Weights of a small sound classifier: activation star_relu, 8500 steps.
Rows from block 2, named by matrix and row number. Rows with one number belong to one neuron. Each number is 500 + 40 x the weight over its row's rms, rounded and kept within 0 to 999. All counts start at 0. Numbers have three digits each. After the name is the row's rms in percent of the matrix's.
# fc1: first MLP up (model.blocks.2.ff1.fc1.weight, 512x128), inputs 0-42
# fc2: first MLP down (model.blocks.2.ff1.fc2.weight, 128x512, transposed), outputs 0-42
fc1.69 076:537483518504544540458550585509421525420482471453570545441485465473482458510491498560634505523476525508475482465458481482462491516
fc1.70 087:545429518448531467505435533542464564488478529444408445509457463480501477478465547542504501476553456530472594544457468534537521515
fc1.71 097:506496548538503502559494510527514494491503462519534518465576512505549551476514413544543507479569521520511499589537495468484469432
fc1.72 107:431476520517554480581462529488541535429460490457510458525564484463446518460461505502513493466522493411443490490425565559464500465
fc1.73 113:599478451531512561556480462471440459477459547523562554527498417539472556480478481512470533530465515483485458563458523475467505491
fc1.74 078:544484464518464553554510500535469494530512560568465516525537467481485424538468568537456442454546431520491470487544556545486573469
fc1.75 086:531488542472511555546475490458437522571382590397512521509489482495535472511445479519539432502491505491534554485493492455465515485
fc1.76 083:607479537497471490467564510555442487567500487490492514520443591452539424456457498508481505458482447588473516557462528536430532536
fc1.77 087:569530535480626435478546484477476478441490503511450574448494466528460503487493468583510500534477456555468473484512509509451544506
fc1.78 082:483431510510499483477464495485419493450542426458549479496542529541490432507457500567519501530441475523498429486570551480485503474
fc1.79 264:483471509513496590470528570518537469471454476464493488496498473405466539439483454497486491501505482507499519534467488528496515498
fc1.80 086:516501516525472492537497547524472547460471528478514612461489490523514507497533559539512447467502474506513555479499498526520468479
fc1.81 174:578523492476529515525545543499490518522512527473413522517509510468484503476508562466521473519423545457509473530489536559549494507
fc1.82 088:478427486576527489496469502439482459513487540535514503504484473502502549510552520487443472561457484491498486558562507536513433503
fc1.83 090:540498558437553526593444540501497446522498507516499537479499509540447519511490452518439572572490499454558487493454481503463497467
fc1.84 083:592465478493553441524513461435478444500469503447499495529436485512478505494425554491559508564446497558449448456488515461500550467
fc1.85 082:495488486508449530430529498529468537450482472489433490555444495544491558506520520440487532540481468466447524484430642481546527503
fc1.86 086:489496509458424542576521446482470432526448519508495451470537452460432432514537484519514472479532565519493416487521454547499555543
fc1.87 084:454544513544514531533562498575448480445519501462521517518538419510539443487517501545522539474477581501513482505386553570506516501
fc1.88 133:471507544510484538517521487499486503446513489533504551569467511425459549506505466481470530519535527505421594514451530537506492483
fc1.89 091:481471454533563466477422470485439564460486474448465506524600538528520509523428541446498476472507542469507533491526432473499588457
fc1.90 093:568491497551465473480468431491479467540518439530539512487441477487546476467623494530511463588414427500502542561475501511487495489
fc1.91 083:505554473489569474462571508582479451586461461437475465520524489545516534466516475455521525572515492479451544554477488581504491474
fc1.92 092:568576499500461496491486515496487541484462471511516479477557479542471491517486489530427508531492479536506469527508461412540551538
fc1.93 086:511428531461520476500426452544501439471500461432470552541426523501555504519420445472496556491473494462478489568505478520489510464
fc1.94 089:506573487528520483545506511526425500467500451531459507535474517428516437427478522540471505451507496526537462511490489490460527440
fc1.95 097:477516559474519481535482490491461461503442530564538506468493505517484490450545513439474519500552524571511548543501613558461551554
fc1.96 088:435471450468476531542457462626486454472535522500422540534481539448553523483524461438516520472472493549451507525534497500386480476
fc1.97 087:464501504537497375427488512553433484483503550518566571481478523494480494506418478484446534503530545510433535506537523507485578470
fc1.98 096:550465477489501550434498412520450476464494489523453506444568487453474547557528448579577540526531556574466500559420509453480518432
fc1.99 085:451471529522515428533443485486455429453485504480543485471574501443484560422489516519475553482505455464504499445485476511469492522
fc1.100 094:566447469522489476542507531536465517494440501474521443541557433464541456531544435479530542510468513493457524486498544486460557553
fc1.101 102:543479538519540532565564429522471533454545476503563548552522474457491511505494546450539526530503537488503450540449479467452569485
fc1.102 144:516508574505464488552528433460515591497540534508558468526553507459521552532500476530525561502527480531548500446602539463496560478
fc1.103 085:534484499498524479557536504467466514576468552509484467528467542521550554487493508466441604432579518510491487468478530472526446555
fc1.104 084:418491487559526488466493528457457516510441427499482559473577531472429449475460432547542504494558506503515554609501569487468424503
fc1.105 093:537568510480500500457441525472460514380556510444479488533468557419512554506515492515476518485464547510490563465511505454450477520
fc1.106 093:533532605523544494618484570510478485523518551472501536437482519483533501545485584452512495546492534550484533551505460507513466452
fc1.107 083:466455444472485527434477486527471426552493496490549541477433485562446458528524485490474546415470527441468475575499554457523533532
fc1.108 085:547490475428503475476505512513451467539435463500503521530457531517506488487520439494494464532542480453524499472555513493558447487
fc1.109 082:503421467477433471532500528451471492467478479492465540551526490443476463487519516465438456523529555511516532527457551578545527465
fc1.110 150:468537503528524492537502550492557532527494513497520503505522566513566501490543521532549459459457458475528525506494449521437592497
fc1.111 087:531495481403568466492498469457449509448554505551509474521475573472509439514499572559547491484540527500505548424468455461532510510
fc1.112 090:507484477453484500513554479511456417410493523475504447494484547482502546479508514579491519474504495536435579528524451523450506506
fc1.113 089:448513466546534562469527643570447538511547519473512508506456503489479579566478451459473523517502481451459528543468487465485530532
fc1.114 104:600487436562539511529523509479477439458501525525547572585532444486506531568448479457499543468486521551550542501516535487496502475
fc1.115 115:497485574476613448529530472447449510370555549449537514422444451484445485552498469454450468514430531461492445479412570542565452510
fc1.116 089:506542423439523487543440483518450535558435526522480486532484491451579452547493518522440524523505537548468477531436544376562438497
fc1.117 091:487513555442493492572534572507493522456536549518487459476603556540461551517517486484518461480463510482423447530445517425491507549
fc1.118 125:538455520578532513542552474519342513433528417516538588506555496465482483501486415520497561491500509493530517544492524412537542480
fc1.119 083:589477539466472492479541523399465498461493526511502555532522474391471545434463473521525510422441489437462493510545512442479433508
fc1.120 085:502537533539548486442534436570496473572533526499476494420447494536447503484472495508492578570479536472545499510492534487496546450
fc1.121 096:520480485551505539565586486541360562578478447522494489499427491491463540560532492465506451518496616471559526473491533506529475542
fc1.122 088:461499500472528434478451452521452537508563524512442532458481502537487478463525480510473550505525503553501519551481480460497512459
fc1.123 149:509476534458531522513549455416503492474542459446539479472490528517471483478526563459505490444484439503488458492558462494563433543
fc1.124 098:507542507470533549579491495490491501427467437553531591529441527574500528460585430534538473474556477533556491451513488483466490490
fc1.125 170:489478511511472528427468590511589475479474444472489463513505503417510473481433465560468492513482486488503556507464502561516496460
fc1.126 095:498512493472461483555457537524476489499531415470568506499497536469402467539454435495483567504416484511462507547542571507461461531
fc1.127 099:477513475529529493492391529551390439465492513482489499554497471500449506533525584500516536513552483576495460470477476500471421502
fc1.128 100:503453550529500552512593570410471478477616518467502528449554487514532446437488477550543519489486523497524557493528506578501507518
fc1.129 085:501541536522516478591469443518481486542442532497477514392506535435487501496397497516557561462494470498510501527487552439528483475
fc1.130 081:545504459551529454540401415531436469525470532469491532504539532581459523443497464483506487545509557530554460501457495527484518502
fc1.131 088:499486499574486501476495517444470415494582484494494476537565488437477533519581517467487547455512515506480527572484523455430573509
fc1.132 093:536485442424433526598521385592438564489490509503497522489568596446499506464489508452467507431501546510532480586498522523459518516
fc1.133 078:425497516575417459482566475451492496580484453515596500556517530541474542473492470554549530496513558508512488516432504574538568577
fc1.134 081:402473532553497514504484503491460555489497520553479527520421539508540543460547524523448501542418525512449526540483490436516480545
fc1.135 085:508534553464445511505499453517455488542493505493538556527551591526535446521449509489526562535511495488537482488490559531485516531
fc1.136 086:469460508511536460503437512551456485505510453535460460513523517526466496474529433534496551593470498533433473471486433537512472531
fc1.137 095:582518531534522550499495533454418495487474431442493437502451525504456503508488528487503524523542559460440533503437517491470466507
fc1.138 085:472576549480498565539481474490460516476520481492513537513459462502518431515466503493517506538529537526432506547510502542557490518
fc1.139 087:534566401550515451514486487547469404441562500468439529483512563496493506496523507469437482548517513520509553563488536513522475507
fc1.140 087:481486546498463554591516508441530540450483471455511609562520485460425491459470473477527466479438485529425513522497543493523520548
fc1.141 088:515495480504482498481527432517462479408454521449461549487469533539487495541487534532527429460468553553476461476525538479512523472
fc1.142 092:494503487521493539524529490458464497524504515536506439573565575587516492478483462487499522504485500530488560562480476501539550488
fc1.143 090:512528468537537513514510461429454487430446430501452560473565470482557556506476449454528576508432475472541609560472481498526507477
fc1.144 082:455484540556507600477465480429465496575506446524499531491480408512437460449528449541506488521490505512543527533497573475483433475
fc1.145 098:535582488520500515504499459501429516506503490503532478541423464454516516476519436464486542531471520524479503434531577515492525549
fc1.146 086:558512584454474535499397485497453497423505480544500567437470525500499506486511517451454546450504410474442433482528558493517501497
fc1.147 088:473434472531530524479501450452467503468434461485433523539552426501490493471443522471478574510516552557481437488516508522509502444
fc1.148 090:452556564465541460558472499448499512524458545458463550498519538454490554470525461471438508486543478545473491469503585565556532473
fc1.149 088:576579524469512485489483484508465542501471505524459531509509444472505440497532423518489544427470466579436520543493474439501463518
fc1.150 079:494495450457564411578487469456496429491483509563562439490523535490554484469493474500551500431580581442498484614447514536519505515
fc1.151 090:548446547464551524498500604453466557410496475457405476469530575566562457498477497571512560462552568477467435502453511523495560561
fc1.152 102:541510549525541457546515494488468489535536481516461513510490515439481468534538529511467551533529538553494406622483539522497499445
fc1.153 093:499495438433491504581504476468477489525532528456515526427510469438461529454445422555519498441533502616448528517501506522579524515
fc1.154 168:505458494436497577505508521451495539502505522436509484470459456478505469442479578453505522529449506504533480536550570545521489503
fc1.155 094:549486506457591478521477532527395579548556495541493484489424482458552502502486461497510500487435538447442497501469530472488541468
fc1.156 217:450487514522504550495564583493526511397504530481492515493482480412409513431557438490447546453483558524476515531534595498481504472
fc1.157 082:475569508472547566547471521495475475465516534521464546487462480523489488516529479470435549444473586547540467558483542484500392450
fc1.158 106:516491536595558508461453499484485466549553470474458484458506457400515494544450500515570476496517500442518449496519534538555444525
fc1.159 081:483450575486562520464535490551467522508436455497480501553506488491499508506543440552502583445520409451545426506420600512506492520
fc1.160 080:506508479526468483560538537517475531464521566563515439503440452515444482519540475488519514503528520531454436545495490493414598557
fc1.161 079:459528474547610480473539442474404461500496542566467508536489496467544512530539551477491474530561431539557528488518529542464495557
fc1.162 086:482562503495570578487549507468500511514530447453489564509512520519463538516486498514458610441509516426528539408555563487531596501
fc1.163 087:553576524538559531469509492541484450548460474523574539521545503451491458503432586425470531514459506494497499577542487505504484503
fc1.164 093:522525570561505495463520492493487528503462508530535519476533510500440547576595530591483495456472482489434514525457491476516561517
fc1.165 094:486479451534468439563460493518463480466535462499495521426565397524501493460423475501529578488514461519501458486482553509553512468
fc1.166 085:506494391569531512601518470491460543515550532555492562468504531542509413528470510461529512462537460451477512484481519439464482488
fc1.167 097:523494544561493443503494554559480520471446526527473573518569507489499494525576453454496513452473492553503457527467498474505492453
fc1.168 119:510479480570485518536525514530402501522438475514491561462457460457521492489515439493575544489439549501432468588480469538449438483
fc1.169 096:506499554483468465495511554548592516496490526475573496491474544550518471545478487564468408464539504470491431511455461498466575393
fc1.170 085:426457527537525451527500500501475585521446481474550560525492491503479406470473478524543512549546497453476481532535517527517531523
fc1.171 099:502455579509467446568508545571410490504504481606487494449518504548484546545544450475536513493487559586453564531479558525518521484
fc1.172 081:547513444469492529557524516462456585485524591603536513486517479502487398491558491523473545489489495425529510485574448473480499527
fc1.173 086:503551541467502498499500485525515473528537478494527490573461487463465469522467440486558486489522506520489563538560510450506557497
fc1.174 094:478534458481487489511488523488445556486496498516530524546479496383475534524548568501552419503538460426538479597506501504500510433
fc1.175 092:482498444479518560494563487533462538464527494484501499477586491531471513495503505560500532480439475529536541469476439518508502451
fc1.176 107:481495458489473425582493557555468468486509510446491605524564484492564522517503492483547570559540503493478502493486605473416516483
fc1.177 084:463488504492509630503485511485508466422475486528500510570527566489451431484415502461448495506511508498460474563458586488480578449
fc1.178 215:464467493492492541428494592478529472492452461503480467464483527439502526469472436538503489484549486491541531470440441535444533488
fc1.179 089:529487511565467473537468468517468448534456536433531453426489497526469583443497483476548491496520513472462470509485503469486495497
fc1.180 098:576504519528462562483530527456471502467585542496509463494460533512574441480533504420504489515491483512481389549500417565500470473
fc1.181 091:513520542548556484528482534530464532419475500561497518383465513464508489552425496440550545528533527513499529521452506563513517532
fc1.182 098:459550497477495461467541493508475501501500521447541487473582453570482494436500541524506482465546449438442520408474455511421477475
fc1.183 085:480468452467483439509486464492458469494528514426529524570502434470468499490436467479467504479448546417426494534482513500488550577
fc1.184 090:531496526575468424492488480431435540461440492482517539526502530469457507502566539486438506454528525519528541479512504538524571428
fc1.185 086:479501536556550585480430487526443440477512449473471531423457412530514473500560475472480488481579542533504499522421523414455501473
fc1.186 092:543573530534461499511521542495461419434426475515491602509498502442482427551460472481567412462567477530435472501474512504490447498
fc1.187 083:498588500529596535569520480522486489459477573471564450455511525553508539502506461465491507547516538535500514507502549570455507554
fc1.188 090:470469443477489465486496499504462468448417491499496451448500481510487563482438458473480563493484571509447492435592538473458525540
fc1.189 105:571548515501507499583522415523400543497505485506514541542500511466551454539512517527492467492434547499522450551415475500535521559
fc1.190 107:495545464464488442545600477509473557496524498471527521513569561534533551483515573467549559517505474438530456550583546502506444498
fc1.191 086:454476560457493476570496495501445454533467515571524528492450515552457492512447507467573467555566490516483515515506452527494555452
fc1.192 092:470483489469490500525530507540478483491510484496495571489482454474499516480452461426458502482489427495529410541524561555466491441
fc1.193 088:561538491450560521515411514498392456469521426509454529464517464514469482534565476455470516508468492482439489495520474524476488527
fc1.194 090:458524505475483465525508477427467507462550524542485547522445553465492578471460450474511437496421488445498514494420459476454471426
fc1.195 090:487525435471551537552463444519468479414512542499534538513455500494517518507517479502518580486537541511487528543554440449479521446
fc1.196 093:522507506464476500592430485550434509414506537488548597547479519499543479432490474484508572463528548459451487482534505549506501510
fc1.197 087:483493478493554543558539499520485511487492519497520589491554516507568483570474493520489547542444512491558511593450512532554576546
fc1.198 157:464473449512525480404574400441604481484550473542557488472450529581503493530516548491497490498585476538517478499478470394468522541
fc1.199 086:473526486479474506478610500517413538483440479465534518497451521499485497472545483505414605516546503526529494555558534551414486501
fc1.200 079:463393529488573568545549516494393525498406519449441507455525444495471459511538494511464484479497462574481517576532549454499550492
fc1.201 086:504567484555533549472501514545440513446535528504539515468485542537480499521545444454528505542465464430480525558565511551495506472
fc1.202 100:462473507500525516554433490458471477429482457497506532404485529440446464436461510481519520486523462462439564470467503538522558539
fc1.203 177:498488517508496501507508452512506542475549514524497519576502535534491437530525502459531561503474520501492424534504550446584479481
fc1.204 105:515526478447497484513506485480479453484461455481510451540509382449507576532447462557523372534472531477510485508484494481516491453
fc2.69 061:534490478517462520478457469514403491514494463543541485509556480502525528490518531484486560488528473576578526572445420484456555551
fc2.70 057:524456540500499468538520480455456516478489447516509485541490463507477562476501463473483570539502509474495589518466491521432563570
fc2.71 102:512466442514487550420483587495416434500467509444430481464503474465493495446500449521478474508494457558544531546462498555508518466
fc2.72 075:427432455524513514461519510422536454450515518518529452473443473466467504519475483459463532531490514571491447565400593542607545487
fc2.73 065:551531529464418613401501499476390433507424468465410483489460485451536510485523460558449532526451444501525506533534517570518492516
fc2.74 109:447459527503521453539512463536425536502523526515489556548562542568485482579541534527545482474479492454418459449519510466515437513
fc2.75 098:471466491520476567461443534514356478474454511483463467437520538509532492498496543542473515499480422534488542521475562534549486554
fc2.76 126:557521493496434530470486558515367500499432466494449527474469458422550516472520511496470559508458438542481548566528486581495539563
fc2.77 139:473516516479491513544460459542411513508489545457434524562587577569508465504516557548524512484437502448449470482499546496527442499
fc2.78 077:478426532512455542528528569524365442478440549442473455531529534462475501506526539544486528527424481478509540538500526581508520525
fc2.79 111:500496477493464532478447595501500499498452544507510451480438447430541477465548504446501494518470446521546530567521498561525571531
fc2.80 106:495447523576546479489495486459395505439518479566502452445411459465489523535535456456541525435573496569494463568488526469516529515
fc2.81 078:508490515517483529491464425554493534512489538478489470537505540505442514511512552546458431544464493430490472480534465540478406515
fc2.82 105:547514542504513514509500552425453533505442498522540550462469455436554548465468530520510504480453458499518547575516421564447558495
fc2.83 116:585602534422453462556489500469428502536500527548505612541529552542559492529543584541545452480434509470460487499492449573498489487
fc2.84 095:420482519499467531509528480487409518486491573456497462517524553590429475521519558501512507539457534425417514486490501508506445523
fc2.85 078:509498477453457518502506525540392508487489503494522464504505458501548458520474534472473548576480509500548466548517515521517472601
fc2.86 105:546516465509523521511554533451432520452496459499525518457436471449486521475498492439493589472524504525419478559514467491471558492
fc2.87 094:480408490579576493507464480480386487485542519497493461477465522526467496536504467463573454450526493550505447480459534444546478479
fc2.88 102:571579546428529437515504466537502536516528515570498594495502472514492503519570482504582481470514477485485497487544429484431515497
fc2.89 094:422482486542515464510550456526501529419551444535514513455496505522458492550450495439518539505552516561513469452449542410534482479
fc2.90 105:459559499485506457535491450489430524502514507537543557507521533557514485556518557503568500497514512437464495442503449407457448521
fc2.91 062:521532503461456543491533460455533545437549539557539540528481471468588564543476525525523546529510418557530494554511514516537482502
fc2.92 067:475401510569534560479430491448330497423506501544468521548506458467466502518472494490518609488475484534464509514517519557573446521
fc2.93 118:445486509505539477515513436470474534438528501519515510496509512545424479532546511472586480464518505448460458489494536419508463488
fc2.94 069:506543480517502474538515504445499500488516452547518511500438418449447499496504474457537541485515537496461460544484469476460494469
fc2.95 061:468538475554489405578458455496350529528480489478411528498514505555450468498485470450579533484534492457468502505463565447455539529
fc2.96 128:536584539430521412581498450506389556509526490546531621513530499506489494526511520482574537457500511465444465523497501473466532496
fc2.97 115:478575507503509451513471453516393490507523476541470588555552559565452482529565551556540522455451523474459499447531507479490452495
fc2.98 073:437446509473537431539526489494477536451491587537506503487475561544542463547521539517535522491498527472481415501526535449511425518
fc2.99 108:514586469451422515504437549507349522547507528490477526557538527477548514527537577577520487493460490484531498502556438549482508521
fc2.100 083:503538524522483470506511450479350474493529492484501519515542511550572518535469576526514499512549465523469486493560517502550497548
fc2.101 096:520468498532458588473459542524372462521446479468435464539503499486523482462497452484440515530446458560563515512494517519532518519
fc2.102 064:445493402486509576514513480528422509499512540546527415496592513507502472541526525511491554523488518523549500477505480492537394522
fc2.103 121:458565527479503440571490452500477494519550525516509532543581581570536484538521559547532473498522513483431466457477544478538458473
fc2.104 100:560527490481462503490560546444436495502471504529565537437445424431554538458476475404506522517485513537504499539517468546467565499
fc2.105 136:533503445561515533481542571453420487443488449497532510454416421445466530458498493456504548527522538544472506600481506538504558454
fc2.106 072:477456542412506473511481456517483519487461495508493505571554450496554558533502508511438548602458572517472463470427521560595466532
fc2.107 081:522519534504539506507423439482379513500520509518489572514455488527500451532571516520553477465480493482449461493511494463433522498
fc2.108 119:515519509480437543496449543502380442508418510469495485509526468458557513466462522507431501543464481532528560540497487604464513555
fc2.109 133:469486468518467590448467562493416472479458489421448438502459457480463472447506507545465529532411472466460515576488532585523492561
fc2.110 088:474466473452455498502460474519474485553480569479429399504588579513526516495532572503451431508474508492529492409488519575520431525
fc2.111 077:509513507491467546511470493514425443509461565479452477561514495459509499425506519514476464582413421443476585543470485557532491512
fc2.112 114:493491512495472593534452507522385515504451535416481447501536510486483484445520533537497473562426468476501545525507491585506439531
fc2.113 062:447543438484475507529464468579357504459505580481472482469513478533560509497487501519557433481536469500466472479461522486609496573
fc2.114 098:491497530510511511507456514547376476528529522468489506533569530565512458531502561523511416521454497458476484470537468518545418488
fc2.115 096:541507512432528519530502461529364549484488506446496565562581498556450413485545519536556533517425539443407502529486501559472451522
fc2.116 133:526593495452496473568483462524393536508498531533437570542544522554519441540516551548525523488458475484452494477534483505456451533
fc2.117 145:502498486495433542513468556535329477548467493425424474520531522504536490475522555552468495493444492497499562508538516565501475589
fc2.118 088:586599476519496490502435509513383484516469507483466559525465514506529467505510536529526521482444423482488530487538453495442465530
fc2.119 123:467456494539580445495563437496403534463561457535552507470470457493468493550536489481533513434533534494449461547540504421534500445
fc2.120 117:507551530453540433544569436479508570481539463538537590505489504514464496528531504481590529427490539503454468535543479454502506529
fc2.121 089:483547500498487495500479457512382471516517579493482549583534541557520499479482590531501570527444516447436487494449566471542456493
fc2.122 095:576486468522475530463447589496386497491423449514474450485488510435546496472499467518469516472485437530516523539491505547520549560
fc2.123 088:388457447494534543486455447512519452517530520494472397536506547570491501556497492543489423494544535486522527502506524471553451444
fc2.124 088:488428484538508510454491539474447493479474451466461433457466471404468507462463465489453543475530493551528521557460552479463549521
fc2.125 078:491427536472508498497590511540535535509508520448472438500426493430492513487533503443446520452503523515502457574535467522540554544
fc2.126 078:522499455576501441521479561463344456477548460535505542481452446467513483474590511445523502426512462503418482541503499477510542507
fc2.127 085:459472526437483502518507532463417490511471532488511456511566536526570482546521557524462500526501450508570524490487496547546508529
fc2.128 110:535532518476488473510521502495549558494496483575537561484427457448497524483482489506525536485532518539497503546466489495419585521
fc2.129 089:548545489423447495530495549507369483554429507483468544544535524522554505458491577567476529534418505502452509538521481584453453531
fc2.130 101:534547515484486527491503532503392485511429444487493521444433433448517535425475473473485557463504484512525528610500514594439583513
fc2.131 094:444494501525499527461548494540418478466507500457444477503603530519481468473479492528457547542455545467451480513515529535579422541
fc2.132 062:523555541433456558606491544495508476524517572506510477537529480534527505492518506505525457550448467438421514493520484529440475534
fc2.133 108:466506503465555492539488437524495518498567505531481496516547527537469451567495541531545489489520533491426473436452534445530451518
fc2.134 088:523441484535561509493584485504426469447517469530512483478486414498432482566489458444506511459576548540479468532481553434540503484
fc2.135 111:465523522477513471535479443529391511497557564522480556547563542549479437503552529566544495496444488434421468495518524473484443518
fc2.136 078:586576525495537490511488469474476511522491492521482633511466520526577559528546538461529517465519437512532513492530504463480443478
fc2.137 075:484483449489516459508524503529385493485474556474444499551509560521490446527545552470478549490506530465476462524532501496525450497
fc2.138 115:519543529473502398542523459501438530474521494568520588547522470522478479558527516514546523466523522466439483488515497434467468509
fc2.139 105:429523519493460552546397479521412512524501550454440485546582566507505493502525537551475470501448534447454484505485544520495473552
fc2.140 134:509491470530472583464510588473439463478482462443507456448481445433486509438424463442453528488520497521480539540475521555504550529
fc2.141 114:496533527472541423520536408466471534501545523558543556512494479547452553533546502466575483502509534492449481491546473445473507491
fc2.142 080:481435457527504486432577518495440450437547454471515469463456469486444476534479462438464503523528532533459393503518551468533482489
fc2.143 095:474443476525566477500558477473552526369537501520508462470488479506414480533473473436514523514542502482409520541481565435515540494
fc2.144 118:421454519519464505524490437507495499522517535471487447565583536554497448538527563533489472539469497465487507467505533474539431514
fc2.145 091:476533525413437470536479509491408476551493518471496509502566563509596466540529527560495460551419468459474496483524505541525447523
fc2.146 142:520452472551523565462502589477397471477458464467514476436444465401499512451490470459449502489516503565535514562483481519515572497
fc2.147 091:496480503447446514484493491477435564480447518518552547504521464461458520450439539465464540534512498511455529556552451514443532539
fc2.148 061:464438499505504495519494546555352519475488506450511490508475460456439492486499541436534503450420508453394501548478453543468495485
fc2.149 063:433513513532534438531465439513453507477500512561486551461542551524510473467538441517516526481506442476483461522457565473431499568
fc2.150 061:537554474431454491571502425570381542525502533551414508495537494519522548455544516483487585503436516474462531554422513492565518590
fc2.151 098:526493485518511553490509570457439539537453534466500512477431462458447482443548467486523526485460452469462566559543438544428519552
fc2.152 115:513547539451495431524489427508476546519534561548519588530537562546527508561560540565576470483504475462457482421490484465449466534
fc2.153 082:529502458524497426528555469485462471474550500534530532482500500507472510535497481495553505496543539505446423500534483414433548480
fc2.154 079:580570454514550539497432566476421513487504453487474542468489505483513505497559483520540464531537540477473479524532508551436494445
fc2.155 087:499491534483437489526441538524331484535488505480437485506523540482507488512511543528484566485477511501483520501538459546476481537
fc2.156 091:560531539498539499496519563435354525521485459486474529497436411468500471513583473494563436478478555490474469519512475527504548524
fc2.157 101:473539516476511478522470484479375527486553528501496519547557528562486444518557545543521523471454498443456498476491536518532435505
fc2.158 133:455527509474482489534479466520405477518547508477467532547555540566507483544526539592490487452460504456481466423493507464533416506
fc2.159 093:450490553481544536517531471494431570467559499569581522482461490516467468534509472477579491468487528412435462536491457454447516471
fc2.160 073:427431551543488602435453530461451475489510508458471408513547501483424415411499516508474467498514493522478520528452534520525474537
fc2.161 076:502507519469525503588521440498438491460573542558468555538579503536523552559490517504523543554452507468438437463521529463487434476
fc2.162 067:469481531493472475504533498480427470505532495510522564447567493525443487519408546423468544550487555561460512575532513513493472521
fc2.163 072:502462460518457516459469502488384507446547499500456434485481531504482523524464507464472526420538483543532419503555408474541483552
fc2.164 067:493473486542563540517522600432383492473455412490491527484459461450447526475514485473448482446512485485427551562484502537446605473
fc2.165 115:580609523441486477555515470501462526514521544575518604518524488534544563509535534519543504518482508474463465485527439497424486476
fc2.166 100:411487531476497480521567444474581497470551513584494505514568518560454481548470511465479514507542516514497462448471495438529453481
fc2.167 096:479472501479485445550538458495444497489484470500512521526588501510440492525505509478535538557463536470438491491581465510523447536
fc2.168 130:520532511488529442555561442517509549447553477580539600492500468501472542542521490432530537481554589504480464516498487479488526504
fc2.169 053:410476527538483516451545482480464431456571539518486503431528539533540493508478476503518468440487507513548463433511492504555478548
fc2.170 108:458421450532586534516516485457393485426521450494502443470472457501412505530510458426510522458523545540439501555463557454504508495
fc2.171 127:570514495505509479458551508471418525457432472526544526489437414422454541492505449415523507468524481512495484566524462519449577538
fc2.172 125:515405465561528505426508512456458451452474489492490434431422452425467504460466468454428554504535495553492505573446576524521541501
fc2.173 066:562556501520468462508472440536367521444498503499478493509536527542481521529517537463487531463504543538516454513418606505514462510
fc2.174 092:548563516430510432558525451510524537514519513552511610520456485555533530530528483487589518485496494498506501518538460479471520513
fc2.175 079:484446506488584387503537441496457520443536481482542529488469467492447524501503464485534583456545538503430458509463514447524506508
fc2.176 082:455408491534441544482413507519382454520474552438446451491528491462493461484507570568475489463487455502538564487478518520544503558
fc2.177 103:500539492439455454547467478548402546519476530501459570545535536519526490531500554588535532512433505471506490489512499521449505527
fc2.178 091:515503515537513503474463580472528535541461491484522484438401402414542477510546505496533451531443454480536477553550519512525611536
fc2.179 075:430452499468474459501557447490484514499547508524497467467555541569451516543478578507445532488506573544476441428546458471527491528
fc2.180 098:532562487473472461542505522501303531535512554500489567535505494502519486508557551533539479472494504446438488529554502507450474516
fc2.181 092:480510524447481440576526460458437518547551529500529555518562530556549504540441606532436514522552477483424496471545504459531454510
fc2.182 130:461479510495524424568550416506523545455573528563543524524540525536433504557521561482532530486492510461457467443514496445488475472
fc2.183 065:518506456532544516541554500422439504511488434494616463516504490445568568530440527470469477449538566549467530517500512467526569486
fc2.184 132:444481499468468494525457448522415526491532536480494477523586552551483437537504569561517473501462469452460490469517525476550421527
fc2.185 143:471492488469446559504461564516410484546444524424444474524509503484477493436473519535450526511406438478494555518516494583470474579
fc2.186 071:434457532529508547458480463482538496453468495537506448495531500571451488526525468493528508416502514487518488457468488510547478513
fc2.187 093:565528531453472457497520470481428539484463523563496555519497471442488505456537506462524537519472502513465531563528489543409505530
fc2.188 104:489518567496537443514531440506521534432542519551548497483503486562473499566539496515515520431522544463487439480465536420487500422
fc2.189 088:525525560526485491519466502474285498505431467473476567528477465478509538473509504494541581539453484470428514543492526553461482512
fc2.190 092:441476512511505547447549546479510490456461476543480487433490427463404501497489457420464554475493511484437488555476498487499498477
fc2.191 123:553464473558512514458527569437463505496462418505533491454439443440466534441503436456484525504548477524498574553525480526433572497
fc2.192 079:480497509481454459508508429517444492469529454532453527544499428497510614545482486457494521524578535533560486472516521480491502492
fc2.193 111:473427514564582558420527483472430473420499465503473440457483451472440451489538431414512492509525492519479490557489542475524517495
fc2.194 088:560499506505487488510536502471481548465489504524496511450434419445542551523483455421483534520554483584545494561495469564513560533
fc2.195 112:495534500531492577471433529518347499508458522442447478510540493511513481461565550601476508494406467452499545495519533569537463529
fc2.196 092:453447460582495531504458536497260447475487484442493440509535501493498471473475558492437554538483488510496506490555504546497489517
fc2.197 123:422510459523476536492435519512364445519490562426450415492532529527511468494503529558479444512466449468519486471514533527517439549
fc2.198 072:539474531464466489510500476493676482486485536516604440478532477508518516501479433488452454522518479485567512459464449495510503511
fc2.199 095:554566501468507488539468479496363473525497516459416527499513497523513476471555553511517492470447492421423505518497569562524454491
fc2.200 074:490512494460438488512571500495408539468526436511577552522504421482444532434472502453505555467484521487428519539551463582467515572
fc2.201 096:586568542434453485546541497481380453502450433502514591514510449472499558421538535500517519554457518487456501534532540607483471548
fc2.202 107:578522508492563474509495527462414517475470460536562556463431451480447488493560494425588546494519498505423464529540466487448544450
fc2.203 072:448427539492501545458636525487448540420520522535529472488483442486462470497485478420541482536526503533504451501484512439582495413
fc2.204 062:412429515478515543530462517521446490489420568504478402498515531516480480520551550460481469542492496455521510522502530485529488486